Rows from block 5 of the text encoder of a small text-conditioned image diffusion model, named by matrix and row number. Rows with one number belong to one neuron. Each number is 500 + 40 x the weight over its row's rms, rounded and kept within 0 to 999. All counts start at 0. Numbers have three digits each.
After each neuron's rows are labels from the 100 texts, of 14976, where the neuron reaches its highest value: "fires on" is the input token at the peak. Only what is clearly more common there than usual is listed. The data: photos with spoken descriptions (Open Images, Localized Narratives). In brackets: how many of the 100.
# fc1: MLP up (text_encoder.blocks.5.mlp.fc1.weight, 384x128), inputs 64-127
# fc2: MLP down (text_encoder.blocks.5.mlp.fc2.weight, 128x384, transposed), outputs 64-127

fc1.59:500504501499499501500498502499496499508509494499508489520483493588506497517499498491503571509336437479517463538492556468478563459467513536516507538495468498568506471590513476545510595412493490
fc2.59:498500499500503499498498500499499499495500502502493500497500503478495503493494499508505577490633559468485444470508483477551438541482479500488484642460601470427460588463503490472493528461504523
fires on: "w" (50); "<end>" (28); "f" (15)

fc1.165:502499500499500499502498500499500496501501499502503498500513493637506504495483508483499524533495513525456517532531547465527514478471494494471505328476428523442509512486567454433497468547464446
fc2.165:501500499500500499500502501500501501499502501500501502498500504523498504498510492507499516454537548476552446480471484486556502633473477484515496612543484465581436452430531554552510443547556528
fires on: "w" (50); "n" (44)

fc1.269:503499499500501502501499501497503499497502504494506499495499498500510477515490518485482491448523523474459545560518480510423496553541535482526481475542345501582496423437590560413489420516506465
fc2.269:501500500497499498501501500500503500499502498497501504499504499532491514485508496503506443593575541456449450458543491490500471442514494544483493363498561532507553536479465472528521463439430420
fires on: "w" (47); "," (9); "b" (9)

fc1.143:500499501500500499501500500499501500499497501500501499499503501428498502504497500498497470441641581521484441507478477506404451488548487487533523447529479456516477529452481563496499571469474515
fc2.143:501500500502500499499503500501500501500501501498498504500499497635503500496499496503501433535477484481489577512494518522468513622479518482485486416486457554401520525500479536480491491554504489
fires on: "." (49); "r" (26); "k" (14)

fc1.376:501498501499500498501500499500502504501487491501511503502517494568498502527516495494485656570507551508543526471572506527414478490520476473482512538547540439492454525554439480421486404598477465
fc2.376:501501499501499499500502501501502502503501503499500498498497502458499506490491499504507444544539502498514486494463507510566514588536504525481483323495430521497503520496541544523503503549562461
fires on: "e" (58); "p" (26); "l" (14)

fc1.134:501497498500502499498501501501502501496493499499501502501494511576491507506504501497482652560490544508542477537536510515449502538532508503526518579510445454443518473460477508419505547535517545
fc2.134:500501500498496499502501500500503501500500501495502502497504496437507500497497503493501363531544444475476450470524493493467506480502477546487501308491466554443539579415495474600526560464497476
fires on: " " (100)

fc1.200:503499499500500502500499503503505508502484505503508497512493494412492514490507489508517496417545450567555549450496495520620500454546499468482546528423516504482500552612572495561470507426491515
fc2.200:498500497499500502499497500499500500496501501496499501501505504539507492510492512495491604530510627458484434524539528490417470523530505528506501620502606516496530553405488503480536382469435512
fires on: "t" (58); "h" (26)

fc1.68:501498499501500501500500499502502503500496499496509495503496498549496504497501503496495366475539589540513480548503489524538516523520490500508522443453460492267504468385507474481490495517470542
fc2.68:501501500496497500501499501500503497498499501500498501503497506571510496498500499498503490528576566501463401490555509494394499417502516516500487458487538548504524562551463537556508532382515469
fires on: "a" (100)

fc1.377:499500498502501500499502501503503503498494504494510495501498495551500504491503500496499473344590446460565485494525510453542467552500518496528497587515411510515499572569504556585501600560512459
fc2.377:498498499499497501501498499498501500496496501498500502502502499517501499505497499498501539456490508528484445503503510499444491404482487482522489476472598541379531576503491489488502526379487566
fires on: "c" (27); "w" (15); "b" (11); "d" (11)

fc1.155:501501502500499500501499500497498497503500490508499499501505496648497504499495496501510425416430321458534563512510543512580520460458473499479537357520449543543487486517506561524504528576535508
fc2.155:500501500502501499499502500500499497498503498499499499504496501434503499497502503498494605520461508500589521494514475528502469537474493502500491526512490491646472472395482481466506515483514521
fires on: "p" (100)

fc1.103:500499499501501499499502498502501499498507500489507507490510497511509488504493509491481493491458401462559598553530470490547498578500507491493510465522445525603447454372507543484502509524544518
fc2.103:501502500498495499503500498498502497499495501500503495506507499494497513493509496495511392488572527509558362513484503476459478410472484492533496512505501516634531575575508481480500559380521504
fires on: "n" (51); "w" (27); "," (22)

fc1.173:500499502500499498500501499500502504507496503502505500499509492432490516485507490500498471400547495465458535480519516508393489475531479487481539558475562480599513540560488559589502607489517524
fc2.173:500500499501499499499502500501499500500502504496497497501500502575505496506494502507503482519394457519515575499510504523494541534498516510459504364498413504554515490425484532411484467573567467
fires on: "k" (62); "p" (24); "f" (14)

fc1.183:502500500501500502500499502500502503498492506494508487513496497445502499499508499505497564398527528549520459451440527482483481479487517506555472579465425507526560527664550495587522487452441480
fc2.183:497499497499501502499498500498499501498501499498498505499502501486498495504498511495491578348505553500495535529524480497491497579571509486525507713512472511431486459412518526517530488551523525
fires on: "c" (21); "b" (21); "w" (15); "d" (10)

fc1.243:505494500503503502493504501498500503500493501493512496504493497395504504502503499504496412453526495485522469487509529514388501449443479497491493551494433522446509507580499509571509518409480492
fc2.243:503495492494499503502505503500505495500494504499492510495498502416498499501494496508509547466463499504444478512505493485621486460491514514511506583526558494370520513532490498474503585478553522
fires on: "c" (55); "a" (28); "d" (9)

fc1.234:502500499503500502500502502503504507506494499501500492508495495566492512507495496495502521467481464544576479536517552518493503499477494491529488501499450507604495549604513500518499543496515498
fc2.234:496498497497498503500496498498500497492498502497494504499504506401507491503499507500497596402635582470471495498504499478492489546512470512471514650485485470515478479419526474509534427587480488
fires on: "t" (76); "w" (16)

fc1.60:498503501498500498500500499500495498501502484505497508495503499530514481513503501500511454649363401478578555504531524484492506498423498510488499510528599533524508495551444491493522501494539505
fc2.60:500502499501500496499501499499498497500503500500497496503499499295492510493499499501502458472489483521565505525466492497564502509539476487504496547496453442674525403481530481471493588522562549
fires on: "p" (44); "<end>" (28); "g" (19); "y" (8)

fc1.347:501499502500500498502500500500502501499497492497498504498497504544503491501499500500496459481563551561552501525543478495557465493450498493477473345513455509593503548617493534462480529537467483
fc2.347:500502500503499500501502500502500499501502502500498498502498502546495506501500501499499557450514564429477443496472512489520472543517471516529510624519582497551496436482514573514545458540489497
fires on: "s" (50); "<end>" (30); "l" (10)

fc1.145:499503501499499501499499502498496497496501497498503494508487503429502490505494509502509398458556533517498465499456502511421495461519458490486509581506468442562492413401511542429501484388471490
fc2.145:498501499500502500499499500499499500500499496504499502499497500484495500501502502500492467552507409515431488495541560494461483428454494483508494586542530510488502473487479495535485470493418498
fires on: "w" (57); "r" (24); "d" (8)

fc1.172:501500499501501500501500499502504508502489506500508488498503494472500509484488497498498500382530523506440441486474537473429468547482483477509478574489398515387502484456537523435505431555536500
fc2.172:499503499496498501501498501500502498501501499497504500504500498568504493501507505495494452473602565517499469518526464492516490530533545479510490479508540493531521499440459480542482464457495458
fires on: "." (34); "r" (25); "t" (14); "f" (11)

fc1.189:499503501498498502500497502500498501503497493507504499508494496389496503499511494508512361585513505509534596484482510554498541438486486484513503550490544496370507512537533456563514453396439485
fc2.189:499499499500503499497498501499498500498503501501494500497501501493502498505491506497492385462474471505469493504497520493471496484534483480517490654493606520458508475493495491576506440394468562
fires on: "." (56); "r" (19); "f" (12); "<end>" (7)

fc1.1:500498500501501499502501500502503502503503497492505496499497498628503494498505501499499449475558522480440499494472504506511502465490515511505499310498360539498523496422508513551485507545480458
fc2.1:502499500501496500502501499500502499496498506502498499500505501568504507504495489499512456501491458472507452503479519468525486442452425505536484581495632527426466572643499490495518411499532567
fires on: "l" (25); "w" (24); "s" (22); "c" (14)

fc1.282:500503502499499500500500501499497498497502500495508502506491499412504494515506495500502371418439442490568518543489493505536511458452509482478510542479509503515517454632530496559474543389478520
fc2.282:498501499501502501500498500500498498497499505499490502499504503404487509495503500501506563376561553514471450488523486500514488434494473516507508580497573516460489561458502508400523515471517516
fires on: "w" (99)

fc1.138:499503502500499500499500501499497499499507499492500504495505499374497499492499505497505506482439438486514548443479519518480508475496493471494512615513512499646507498651536515491515561376455467
fc2.138:498500500500501501498499500500499501500495500502495501497502499408496497508501499506501439474466475513472594531458454492495525499554507470536509574525465463472492457324515442474508498535531532
fires on: "w" (78); "h" (18)

fc1.361:499502499500500502500499501501499501498496495502507501502488503524481522492501492505503303570618615521471480487454536527424491506492478485516506444509447520417516547504522495440494493446438508
fc2.361:499501500499500500500498500499500498500502501503495501500497500542507490510501502493496452444500471529466397477589501502528506356532502508464489561488550510435470512604503531602491613379498507
fires on: "." (84); "<end>" (12)

fc1.46:503497498500500503502498500499503499502492504511498491505504495590496510495493500497497439357551542497500577517484480461503511554485520490537497486505374514473526556589550541539494566577484466
fc2.46:500499499498499500500500500501502499497505501496500506500501498613508498501497502496495522472562555479540498520465544509533507555477501509512465511486546501423513641589503511563494379445513498
fires on: "." (69); "<end>" (29)

fc1.123:500498501502501497501503500501502504503499505493500492504494504372490507492511498498490481466560637536471426549548476468435466531542513504517494611478591515416520566551485520496478638437521527
fc2.123:501501500501497500501503501501502502502493502499495503501500499582506497500495499503497477483550501500454533457486497518472538393476500512478522387455441498513509529508514463463499475517435497
fires on: "." (47); "h" (25); "k" (13)

fc1.345:503496499500501500501499501501504503502488493507487501502507502578493505510510493504505575553573527519483525440485483538436480521539471493515524399528464472562490460541418526433516426601566526
fc2.345:501502499498498500504501499502503501500503495495509500496507498381505502492498508492495555511477565466562429491515460508525477562549489518478492429530539534528504478386507574492526508463543489
fires on: "p" (98)

fc1.192:501498499500501498501499501500502501497498499492511496503492501456495503490504499498496476557527531498372550501481494518411517472548508501487513529472418516382525461420528508467482568459500516
fc2.192:501502500501500500502502501501503502501497504500500502498498500413494505504504494496508330491529465466562424481570499484534478485471489529484480391510525542493536567576490522502511486396485450
fires on: "s" (35); "w" (16); "d" (15); "l" (10)

fc1.119:503496500502500501504500501502501504504494501499504488512505494491494514485512495506499482459390373509602513488520494488595502461520474515505530510527597479627474490583526519573503548454468506
fc2.119:499501497499499504500498500500501498499497501503498504498503503518505495513497504497494525443556521531550474505488530475438503513461488477494501463495384466541469446304460480443482456566555565
fires on: "t" (55); "a" (16); "f" (8)

fc1.47:500502500500500500500500502500499501499501497495493498501480508479503488497501501508516404537512569494501499498496537528474514544514469458515516553464446550432551457594526519483503473385523501
fc2.47:499501499500501500500499500499500500498497500501500500501503497471499501506500497499500530413504422489466583528505500502595512405491533498496515576511515475458486474518459453540482623531467491
fires on: "s" (45); "w" (23); "c" (16); "b" (7)

fc1.305:499499499501501499500502499501501498493495501503502500496507506580486516505512494500503358383585543473510479498505523477414503481516474482464533412514497511437534519441480517484487593542531484
fc2.305:501499501502497499500502500500500499498499505502496503499499498475505497506493501495496435479448449562479470502533495517334473461486481532522523377530440550548547510394530550496526531492484522
fires on: "r" (28); "." (26); "<end>" (18); "h" (16)

fc1.291:500499502500500497501501499499500498497502509494503499498504498394497501498503496501493548456454482463493596497551483486441498467488509493503504551524609485661523470556512510461517527521476486
fc2.291:501501501503499500501503499501500500499496503498495502500504499633496503501497501502504516475537522481592522558531520500501513576485500497486507426522408514501571568504505523513508501432524519
fires on: "h" (61); "k" (19); "d" (15)

fc1.7:502500500498499503500497501500501501502494496504508491513498500603499509508499492505517447573497418566521451499530561510532504471507487490469505423445466498427497476528508490487477426521468530
fc2.7:500499498498502501497496501497498498496507497502502505494502506421502497507501510492487544417510583478507501472544473489514471461523483541489504521540550545564503454395518494491524438516445439
fires on: "e" (63); "<end>" (28)

fc1.21:501497501501501498500502499501503501500507510491502503491503500466505487522498505495475452528520531579523497562500478494583469582512494478520501350486494498357491525497468506514494535542537527
fc2.21:501501499501497500501502500500502500499494503501501499505500504536502506483506496501512519469508570459473464476498494514530504390495496499488510424445552545599546473521478510411482460545406482
fires on: "," (33); "w" (24); "h" (22); "n" (13)

fc1.375:501499501500500499502500499500501499497495502497499497502514498387506492517500508494493461446521467495475535484490473479532478421509506524470521549505543472588513477444491551506479544513509524
fc2.375:501500499502500499499503500501500500501503504500494504499491505559495504490508493511507476462448469469544541485461518520472489479451462456576467498498558571556523443528552512411498393436449458
fires on: "e" (72); "g" (10); "p" (8)

fc1.194:500500498503502499498503500501501501494497506493505495501502503497506499505491506495493411647560547476495428539496492515425474575496520515536482458537413501433491467351470467535510517480513465
fc2.194:499500499498496501501498500498502498497493498497506497505497503464496503497510496499509460383516455539476454515555503484445464429503478509517502397469522564496525538575452485508531576485471484
fires on: "s" (50); "n" (14); "," (8); "b" (7)

fc1.174:500499502501500498500502499500501502502503509496503502500499496534495503504511497489489587371557482447481536544502530502410502482483521502496508532539526512566541544540516559522500601555445472
fc2.174:500500499502499499500502500501501502502498502496495495502496505563499504493491499507509402506447495511524482489471474478546518545519500514479490375498417464618534499588506512400493531552594510
fires on: "d" (30); "n" (22); "k" (17); "h" (11)

fc1.251:499499499503501498501503500502503506504496496499505501491506495613496506493504503486487440437604523455504468534486514471516493537473472504482513518498394519383511473405497540502486558565511497
fc2.251:500500500501496500500502500499503500500498504493493497508496501505506500509490491508514481567470507473495492535543465475568485397546520562500529404503528484519516590496519433491503547586546500
fires on: "r" (37); "p" (20)

fc1.286:502498501500500499501499499500503502506501503495505494508497492580501498503492509491476650523540578499437428556504459494425466499576496509495514444504451425553511461451509538401489559538503502
fc2.286:501500499500499500499502500501501501499500501499503503497498506583500501494505495505509569572512571456523495483511507488547488605472491502518491435484511566419478527536492525489512407595488479
fires on: "e" (43); "w" (32); "b" (14)

fc1.318:498500500501501496500502499499499498491495508494509498499500504427496509504501498490494491402661544484433421488495488503361433504508504498475493452556427507495519519551478569464496453538515470
fc2.318:500502502503497499502503499502501501504498502496502498505497495578497499505502494502501434487395417486533631527509497539552532459536520497501529527483553511437585454496524465524490575474537503
fires on: "a" (35); "k" (31); "d" (18); "h" (16)

fc1.263:499502501500501499500501501499500503503495497499499495499505494377498503504501497503492625343573487488486441425449498515475486451559488503537520631493487455481515482556483547526505475436467503
fc2.263:498501499502499501498501501501498500499495498497499498506497496608501495494497504502497524454555546549499550546560544503489479494505521489476525488533461441472516535342453446424488573548485527
fires on: "e" (29); "p" (27); "k" (15); "c" (9)

fc1.285:499499497501502502500500501502504506499489502498492492507490505535487517489501491511521408432638599498478461466445528546475530552554514471533507492515501457340517492483518473363539511455463483
fc2.285:500501501497497499500499501501502498500504502497502504496502498554509490508503505487492473517506522517470445512529469508426519390528493466502487400459453551460482522571497526596501598368512514
fires on: " " (52); "c" (20)

fc1.288:500502498499500503500498503501499505507496492502510488512495490524507502505510494495498407507427445486519564546469496518555521494511512486542501492491426479435476370421558480415475367464453519
fc2.288:499500499498501501499497501498499499499503500502498502498500500444499500508498501496497502533518483504442443462542514471470511408523499538503504629503611515485448495384484448607507469492489495
fires on: "e" (96)

fc1.91:499502500501501500500501501500500503500501503496496497498486502374500490507496501512497522611492463501541478490480506518452503508461491518515494539465557492505515548619412506581507491409529533
fc2.91:498501499500501501500499500500500501500493496502497503503499497399493502500500500497511510481492517471482536513509483477525456458539521482515514587557530482476511469555529480486477653527516451
fires on: "t" (33); "h" (21); "c" (19); "s" (15)

fc1.237:497503500500500498499501500499495495497511497492513498499507495478513488512495508488480509457420426460563510525493499472584488518443505494510478637524414555449482441446527525519505438469480506
fc2.237:500502500501498497501502500499499499499494498499496497505499498406490509484503495501514508524550500549514490560459520499561495595513518486521503602504555428469549544597468504529497569465570561
fires on: "a" (98)

fc1.139:500499499501501498502502500501502501502504498500489506496487505566498492502497508493476574404489467446463516543517467496485480554518540502495484443537387511598507420442465539459530518554495482
fc2.139:501500500501498499501502500501502500498496501499500500499499501302501503494499495501505508527463532523563504506452516506485512586502486469534509467467435477547492533487520469478475516567633512
fires on: "s" (41); "w" (25); "r" (21)

fc1.53:500503501498499502498498502499496496499503505502505501509494498345496506517508492500513506512488436526541541481493491507463499390489507506502509448509514482521507517491503517501474467484507499
fc2.53:499500500499502500499498499499498500498500500501500498496506501520498501504500503503497522421555444502440534485448519505555530541510514512476502624507508453419475460522500480527495438537498497
fires on: "w" (39); "d" (37); "," (7); "k" (7)

fc1.179:498498497501502497498503502504505506495489502494499498493497509547492502498500500503501577483426501429525506509552509510496461549495506503519486580507402534393540429461427519429511527551539487
fc2.179:498500500500496500503500498500501502500494499498502502502499499382504500501496503491495487539478501503506484532456487490567520503517511509510522446454531467484518539562487446555506609502560538
fires on: "s" (27); "t" (25); "r" (22); "h" (11)

fc1.276:500500499500500500501499500500501499499497502501517488513499494671493516495493499490508528404428497454495595572537521511520511526494491494455530516492499521494534444431505517407490443579521506
fc2.276:501499500501499499499501500499501499499506504497495502494503502494502500505497503498490462548532567458496409488469464490540484461536484545518510394499521530602509576518536507570520468394448437
fires on: "<end>" (92); "d" (8)

fc1.32:501498500500500500501499500501502501505501492501503500499504497563499502502501499487511537600467493519505524526479507521552538511504471479467498444466511464439461413357494456416488366596479532
fc2.32:501501500500500499500501501500503501500501498498502497498503503679501505500501498505497489529549559513482502470521485470575455462489475554524508317535466502617509553453490486531528471502472435
fires on: "<end>" (65); "f" (14); "." (7); "p" (7)

fc1.124:502499498501500502503497500503502501499498499500503503501500503586498512491501494500513385458495405443480592522509538455501480505495535488483489461461407505411532517473540507542482560517510474
fc2.124:500502496495498501500497502498503497499503503501499500498498503517504498515504501499496479399501494479589401501557499490613528480489488538503509467511508527573468485436471481524531460405510512
fires on: "h" (63); "a" (24)

fc1.17:501498500500501498500501500501502502501500499496501500502499495576500491503512506490489523531441524505542526583542484500540492581514491522480505495497553480555480512464454527452490582628520541
fc2.17:501501500500498499502502499500502499498497501498501498499503504520496512494496498498508500480476500516554444442458537508557471463453468497486500341478442515579512503562513472441484449485513477
fires on: "c" (41); "w" (26); "s" (16); "b" (9)

fc1.164:502498498501501501501500499502503503499497503499497502496501503564497505496492498503504335572485480511575553545498521516617503511454462495483501401502483490590505454443483483454504396535472477
fc2.164:501502499497498501501499500499503497501501501500504500500501498581503501501502503494496596453550646483555407478461470494596468488499482460551511612493520503601485439564533530533504566400468537
fires on: "h" (51); "." (44)

fc1.150:498501500499499501498499502498499496496501503502506505494502504510491507491502495502524352523645631474501415487419484500452479569509488487519467476485391495517497539409477522499484451470502464
fc2.150:500499500502501497498501501499499503497500500498496500502502498557506501496493502500491550429395463491497528555468475498560491421493472487533507539521604545397576497682531575519512675434507550
fires on: "h" (73); "d" (9)

fc1.25:500500502498499497500501500498498497495499500497503507500497503417501494504515494503493523464524466451471459495464504480478491454475517525501482631519513512612518506590496554497513582453453506
fc2.25:501502501506500499500504499503498500500499503497492500506501498516493505499491502504504484476375453501515539521489515515430527608536524467532488566497527507359499525411517590416485509513586537
fires on: "k" (44); "d" (20); "s" (16); "c" (10)

fc1.228:500497501502501497501503499501502498495504506494505506493496509607501498504490501492493539544504496478490521555540514478517493494478485505445505367490549499532468524481443551528476524631527490
fc2.228:501499499501498500502502500500501500501497498498500501504500499554497508489502497503505453483459508442555495494500483499527475580514484494519500418510487568579522451562533528463503440482499478
fires on: "," (32); "w" (28); "h" (22); "k" (7)

fc1.379:498503500499499500500499498499495494497507498498498499506498501581511493506491499499499558581486473441493514526487498458523499489494505495509482485539464533670509389396519537496507512532483475
fc2.379:502503503500499499501501500501501498502501501501496498496503498429489508500508497499508417464449447533523484464508489500499474457482476505525530608511481459677479478603518440546492575499522537
fires on: "<end>" (52); "d" (34); "j" (7)

fc1.94:500500501499500498499500500499500500499503506493499502495505497569498493507505508490481567473546541503488397509528469491352465543509500511528470437543458460500503495540437538449504590584509477
fc2.94:501504500500498497500502500501501501499496501497503495503499501395503503492500492507513453534464521493543464485418524497695526506492490510477507568481442414458465536546533490546483558552597535
fires on: "h" (74); "n" (15)

fc1.39:500502502499499500501499501498499500502501492502504506490511494462503490511509495516489417518494559559584501503478489538608501568480500492504482484448552508354470513483446455539505414492545548
fc2.39:498498498502503499497500501499497498495501500500497499503498501616502500499492504494507636408549551561409459539539487490435496410520509504479525617521540442559453514421450538488493552527414526
fires on: "p" (100)

fc1.201:499501500500500497498502499500498499496490502505501504493522494557503502518484505498475622546601577508506398427516524539466510516488505511488539558495573485470480585578417459506505527493537536
fc2.201:500505502500497498501501498501501497501500500498501497503497503497506496480512498499507460503519504522479512575530526503498525517526517532497505313476521552371565578526470539540513648447482534
fires on: "e" (58); "g" (28); "p" (13)

fc1.210:503497499500501500499501501499503500501504505499495505495486513532498494514503504484495505410480552466511461561556495454534478559514519488510465417519398522447524418400528522444489474599530423
fc2.210:501501499498497500503501499500503500498499501496505500504506499551500510486505494504508496480438419497533524514461540512617492520445497519544481437494528512493512486640522462521480496556476489
fires on: "," (38); "w" (12)

fc1.209:501504502499499501499498501499498500501500491497499499506503498496502495491519506491506438399499456554505487444474499551571521466546456469513561534492464468554477418499545457498518549417488540
fc2.209:499501499500502500498499500499499499497498500502500500499499501397498497509494500506497576535566552486519494527511506507493489445514531512489500630462560510450517477418471469517514444463466541
fires on: "w" (32); "r" (19); "p" (13); "d" (8)

fc1.162:500499501500500498501500499499499496494497498502501508496499511526492506507496507488496624469585554517413456475515506500349468446529493494455515426548438453545525506552490552358500481500465492
fc2.162:501501500502499499500502501501501501502500500499501499500495501470502497494504496506499410573561547438501513489466475509506494655530510470520476439491451542454497510461551516493496445466553465
fires on: "r" (49); "h" (24); "n" (14); "," (9)

fc1.314:502496499501502499502500501501505502497496498501486514483504512434492497508503503495489507523517546513483547515484432521466500535563512506529512531524446457461494475442474460457498466518541522
fc2.314:501501500499498499502502500501503501500498501499504505498500497486502503489501500495500440641489487505460538453473504524450497455457487533488499321491513518542519541449492509580518545542445447
fires on: " " (100)

fc1.326:501498500500501499500501501501504502499500499497500505493501502633493500517507500493488476481598578546541522523527483553544501545533499500491522504527480492478514498464498508385498484541505540
fc2.326:501501499501498499502502499499501499498498501501502497502499503513501507492501502492501466447465490449501430522554546454544495485467500527444480357496490561616504601497429511513523531424479450
fires on: " " (100)

fc1.117:504497501499500502501498501499503502499489501499504492507509499465495503499493509500510498307573572543461429459472520462538464538538508490528504572440412463463502513619531466567500446493484506
fc2.117:499499497499502501497499503499500501495500500500503505499502502622507491501506505500485677484482548446517509537531499488567497476505502529499496569506567517479476507366520510492487418597479473
fires on: "." (33); "e" (31); "i" (16); "p" (15)

fc1.256:501503502498498500499498501497497497500511501493506502502500497424509492504494499502498474610427454525559437518514486509541496489521477485493503530471567469551486425519482501511497548381458523
fc2.256:498501499499503499498500501500499501501499501503496502496500500373494501496508494509512516465450457522426550457496491512402520502477512499504502421528407520542441453448506510418467506647504438
fires on: "d" (81); "w" (16)

fc1.107:498501501500500497500502500499499499500501502498500498499498500463505492506499503485495652458415421436461572499486492494497494490462502508517475613534463514552519470541503529468515459495458498
fc2.107:502502503502498499501503500502501501502499500495496499500500499464494508482498498506501444573535588495589384516473487473588484581558491471497517461497526473528554515562539515460509643423576551
fires on: "s" (42); "w" (37)