config.toml
arch = "dit"
model = "text-conditioned image diffusion model"
dataset = "photos with spoken descriptions (Open Images, Localized Narratives)"
train_examples = 50862
image_size = 32
horizontal_flip = true
conditioning = "text"
objective = "epsilon"
cond_dim = 192
tokenizer = "char"
vocab_size = 53
text_encoder_width = 128
text_encoder_layers = 8
text_encoder_norm = "rmsnorm"
text_encoder_norm_position = "post"
text_encoder_activation = "gelu"
text_encoder_mlp_ratio = 3
text_encoder_head_dim = 32
text_encoder_fused_qkv = false
text_encoder_bias = "none"
text_encoder_qk_norm = false
text_encoder_parallel_block = false
text_encoder_inner_norm = false
text_encoder_positions = "sincos"
cond_dropout = 0.2
norm = "rmsnorm"
hidden_act = "silu"
mlp_ratio = 4
head_dim = 32
fused_qkv = false
qk_norm = true
inner_norm = false
patch_size = [4, 4]
layers = 10
width = 256
positions = "conv"
residual_init = "zero_last"
optimizer = "adamw"
learning_rate = 0.0017
beta1 = 0.9
beta2 = 0.95
eps = 1e-08
max_grad_norm = 1.0
max_steps = 7500
batch_size = 128
epochs = 18.9
lr_schedule = "step"
warmup_steps = 370
weight_decay = 0.4
Rows from block 2 of the text encoder of a small text-conditioned image diffusion model, named by matrix and row number. Rows with one number belong to one neuron. Each number is 128 + 32 x the weight over its row's rms, rounded and kept within 0 to 255. All counts start at 0. Numbers have three digits each.
After each neuron's rows are labels from the 100 texts, of 14976, where the neuron reaches its highest value: "fires on" is the input token at the peak. Only what is clearly more common there than usual is listed. The data: photos with spoken descriptions (Open Images, Localized Narratives).
# fc1: MLP up (text_encoder.blocks.2.mlp.fc1.weight, 384x128), inputs 32-63
# fc2: MLP down (text_encoder.blocks.2.mlp.fc2.weight, 128x384, transposed), outputs 32-63

fc1.357:138131129141123118125123158118139139078121107137111255179129119134141130160131132113087088160116
fc2.357:048159110118189126120146116146118088141133122099147073131122124148114110142164142193136115070148
fires on: "h"; "w"; "v"

fc1.346:118146127123122141145134133148131126156145100107149255073073141101192153043102133107137113161073
fc2.346:165134134137151102125147136185114159147121107155125113137140137131122125222160129070113173130135
fires on: "w"; "v"; "."; "b"

fc1.74:106130126130117128131101127120140119160184092091116255095131123122156132048155145124165151137087
fc2.74:146117135117148126121158127090097142121111130211174150105080157133121109243112124130185136150134
fires on: "h"; "."; "w"; "b"

fc1.269:133141142122150142112131113120119127124148194141122255148169084144162120060142174168139093165147
fc2.269:030138107136178136183100141109132150173128138074070057173141113135121121228138090088111121030131
fires on: "w"; "."

fc1.66:119137123134143119136138123097115115119096116115146255129116093180150118061140160156115090109154
fc2.66:189131122124120177085131121125139139099134136123085084142135107133133172204127140085111194183102
fires on: "w"; "."; "v"; "b"

fc1.255:120129109129123108133125129145119151129120091107145255074089120096143096141122123093091118143111
fc2.255:146108132123192136184150112104137138152117076164098085191138071155123108098114141201117153122121
fires on: "h"; "w"; "n"; "."

fc1.340:117137133134133149120113129137136120097154222112155255203146068157088136121155165136232137134115
fc2.340:084115099105090120099105141100121109161127145188094092132115250098151123170138129107109129076139
fires on: "h"; "w"; "."; "v"

fc1.9:131132129117142144152125156120112156110107155131081255122115099165152113163131130104128109107145
fc2.9:073143153109175097143158119107136113160142087163154055123115101075119081004153135084141145090084
fires on: "."; "w"; "r"; "<end>"

fc1.341:142128132144128155125105164139148144139168205101097255149136106146137140127152124108168123097127
fc2.341:125169107135137099081117143106128124118120117093131049150123140140114152149105105154137134124139
fires on: "."; "w"; "h"; "b"

fc1.282:118132126110129124143105117111093122101134102100091255092124195116146134134155142151078080155091
fc2.282:083109143142146170104120121135173122157126150120157019167124108165128118091109127173139107074162
fires on: "w"; "<end>"; "."; "v"

fc1.43:106117124105110125115151143151126140123119183130184255113148091133064034115176113169097113150180
fc2.43:158089132109098084124145092104109111113144120168117096084129140098154165026091143098098099156123
fires on: "w"; "."; "<end>"; "v"

fc1.240:148142135114130129123111088136149120115155105128103255096156121115164157104123123112144123132120
fc2.240:087093140160179108167165141131110141112111100110225115146094103157104080096111156107127158131113
fires on: "w"; "h"

fc1.329:124126121104135122144131095092109125136101104144106255101160129137165134109123138175121115113097
fc2.329:151107092141027121039133140087155073126122145189118096108095217127135163093138153099138122169118
fires on: "h"; "w"; "."; "b"

fc1.308:128129112154132118113107138133131128136153046095155255131076180105115100154091145060148120179080
fc2.308:176165149116041123104099130127122140100124213149090091089154108135154175255137125176201113153128
fires on: "w"; "v"

fc1.116:138127123148129139142095144133115143122165020102147255067067147100135131139093138093199155181074
fc2.116:165185161147110120119124135165166124129122212100211100135148076129138163069141135100147089102149
fires on: "."; "<end>"; "w"; "v"

fc1.326:144125132137155166141129137145127137118129146101103255180158151155141162153115142160173122139127
fc2.326:181138120156133223156118153084118170124132140073196062167137166134068141175140107068191139100153
fires on: "h"; "w"; "."; "<end>"

fc1.137:147125126128136135130125116152128144111103137125105255112157119114128144146136127140120107160168
fc2.137:065055139114120132156119153094117109114112118144117086135104173154145119134121122196132115051130
fires on: "h"; "."; "w"; "b"

fc1.373:164133131174137167129116173138169115147155132093170237203090179158078134166140142073219162139100
fc2.373:075121123089150055153163087110115145143113122144074080112166084112167121144108118148065110055135
fires on: "h"; "w"

fc1.325:105159128093145084151146110081073123125089140134096255103133063128177158063134146187097108118104
fc2.325:152141158133074211108142111104194110112152159131167039129110125148141118171167128114124132106110
fires on: "w"; "v"

fc1.159:111133122110142139114127102112083135130120205145122255132169068128183124078127176224106129162141
fc2.159:130097127142098142061096114151160094105128133134168052131094169108115107105138115000149117127092
fires on: "h"; "w"; "."; "b"

fc1.356:120134128119116117126098118118111125096149201115106255094171099142140126057137158173149100154120
fc2.356:059145105137124077179101146097122137183113098145155106187118192131119143222144114107128144051129
fires on: "w"; "b"; "v"

fc1.347:117128102114118120119124104088117111056112116128112255100150123175157160108146150159087102122152
fc2.347:202133125143162178116111153124143121128136165085163072143138105118132129081129135052127130126115
fires on: "w"; "h"; "."

fc1.60:126140137131126094161134125124119118106100138095132255120137073127132146082155125152157088071148
fc2.60:137109098144155156137113132147129143118147111127156105170139145154120130185147149065075188144089
fires on: "w"; "."

fc1.348:123129122094125131143147085126107144092127121169128255107114138169122150105091162116125096190115
fc2.348:044095085116100108078086133081157070115127143171156085181144186108143094139190134117114115080119
fires on: "h"; "w"; "."

fc1.273:111140119121146113127124118096110111109143164137155255085168079136174171084122151184150117147122
fc2.273:128120114133058137135138142091136098182099131193044131135100242100128126230129130093187155107107
fires on: "w"; "v"

fc1.248:126140151157126166102082139134164107118192199097121255194149162141095089126160140063200152086092
fc2.248:050124103084130024129152112124095131148074072131073042081141085125164171127089120173039080070149
fires on: "b"; "w"; "."; "v"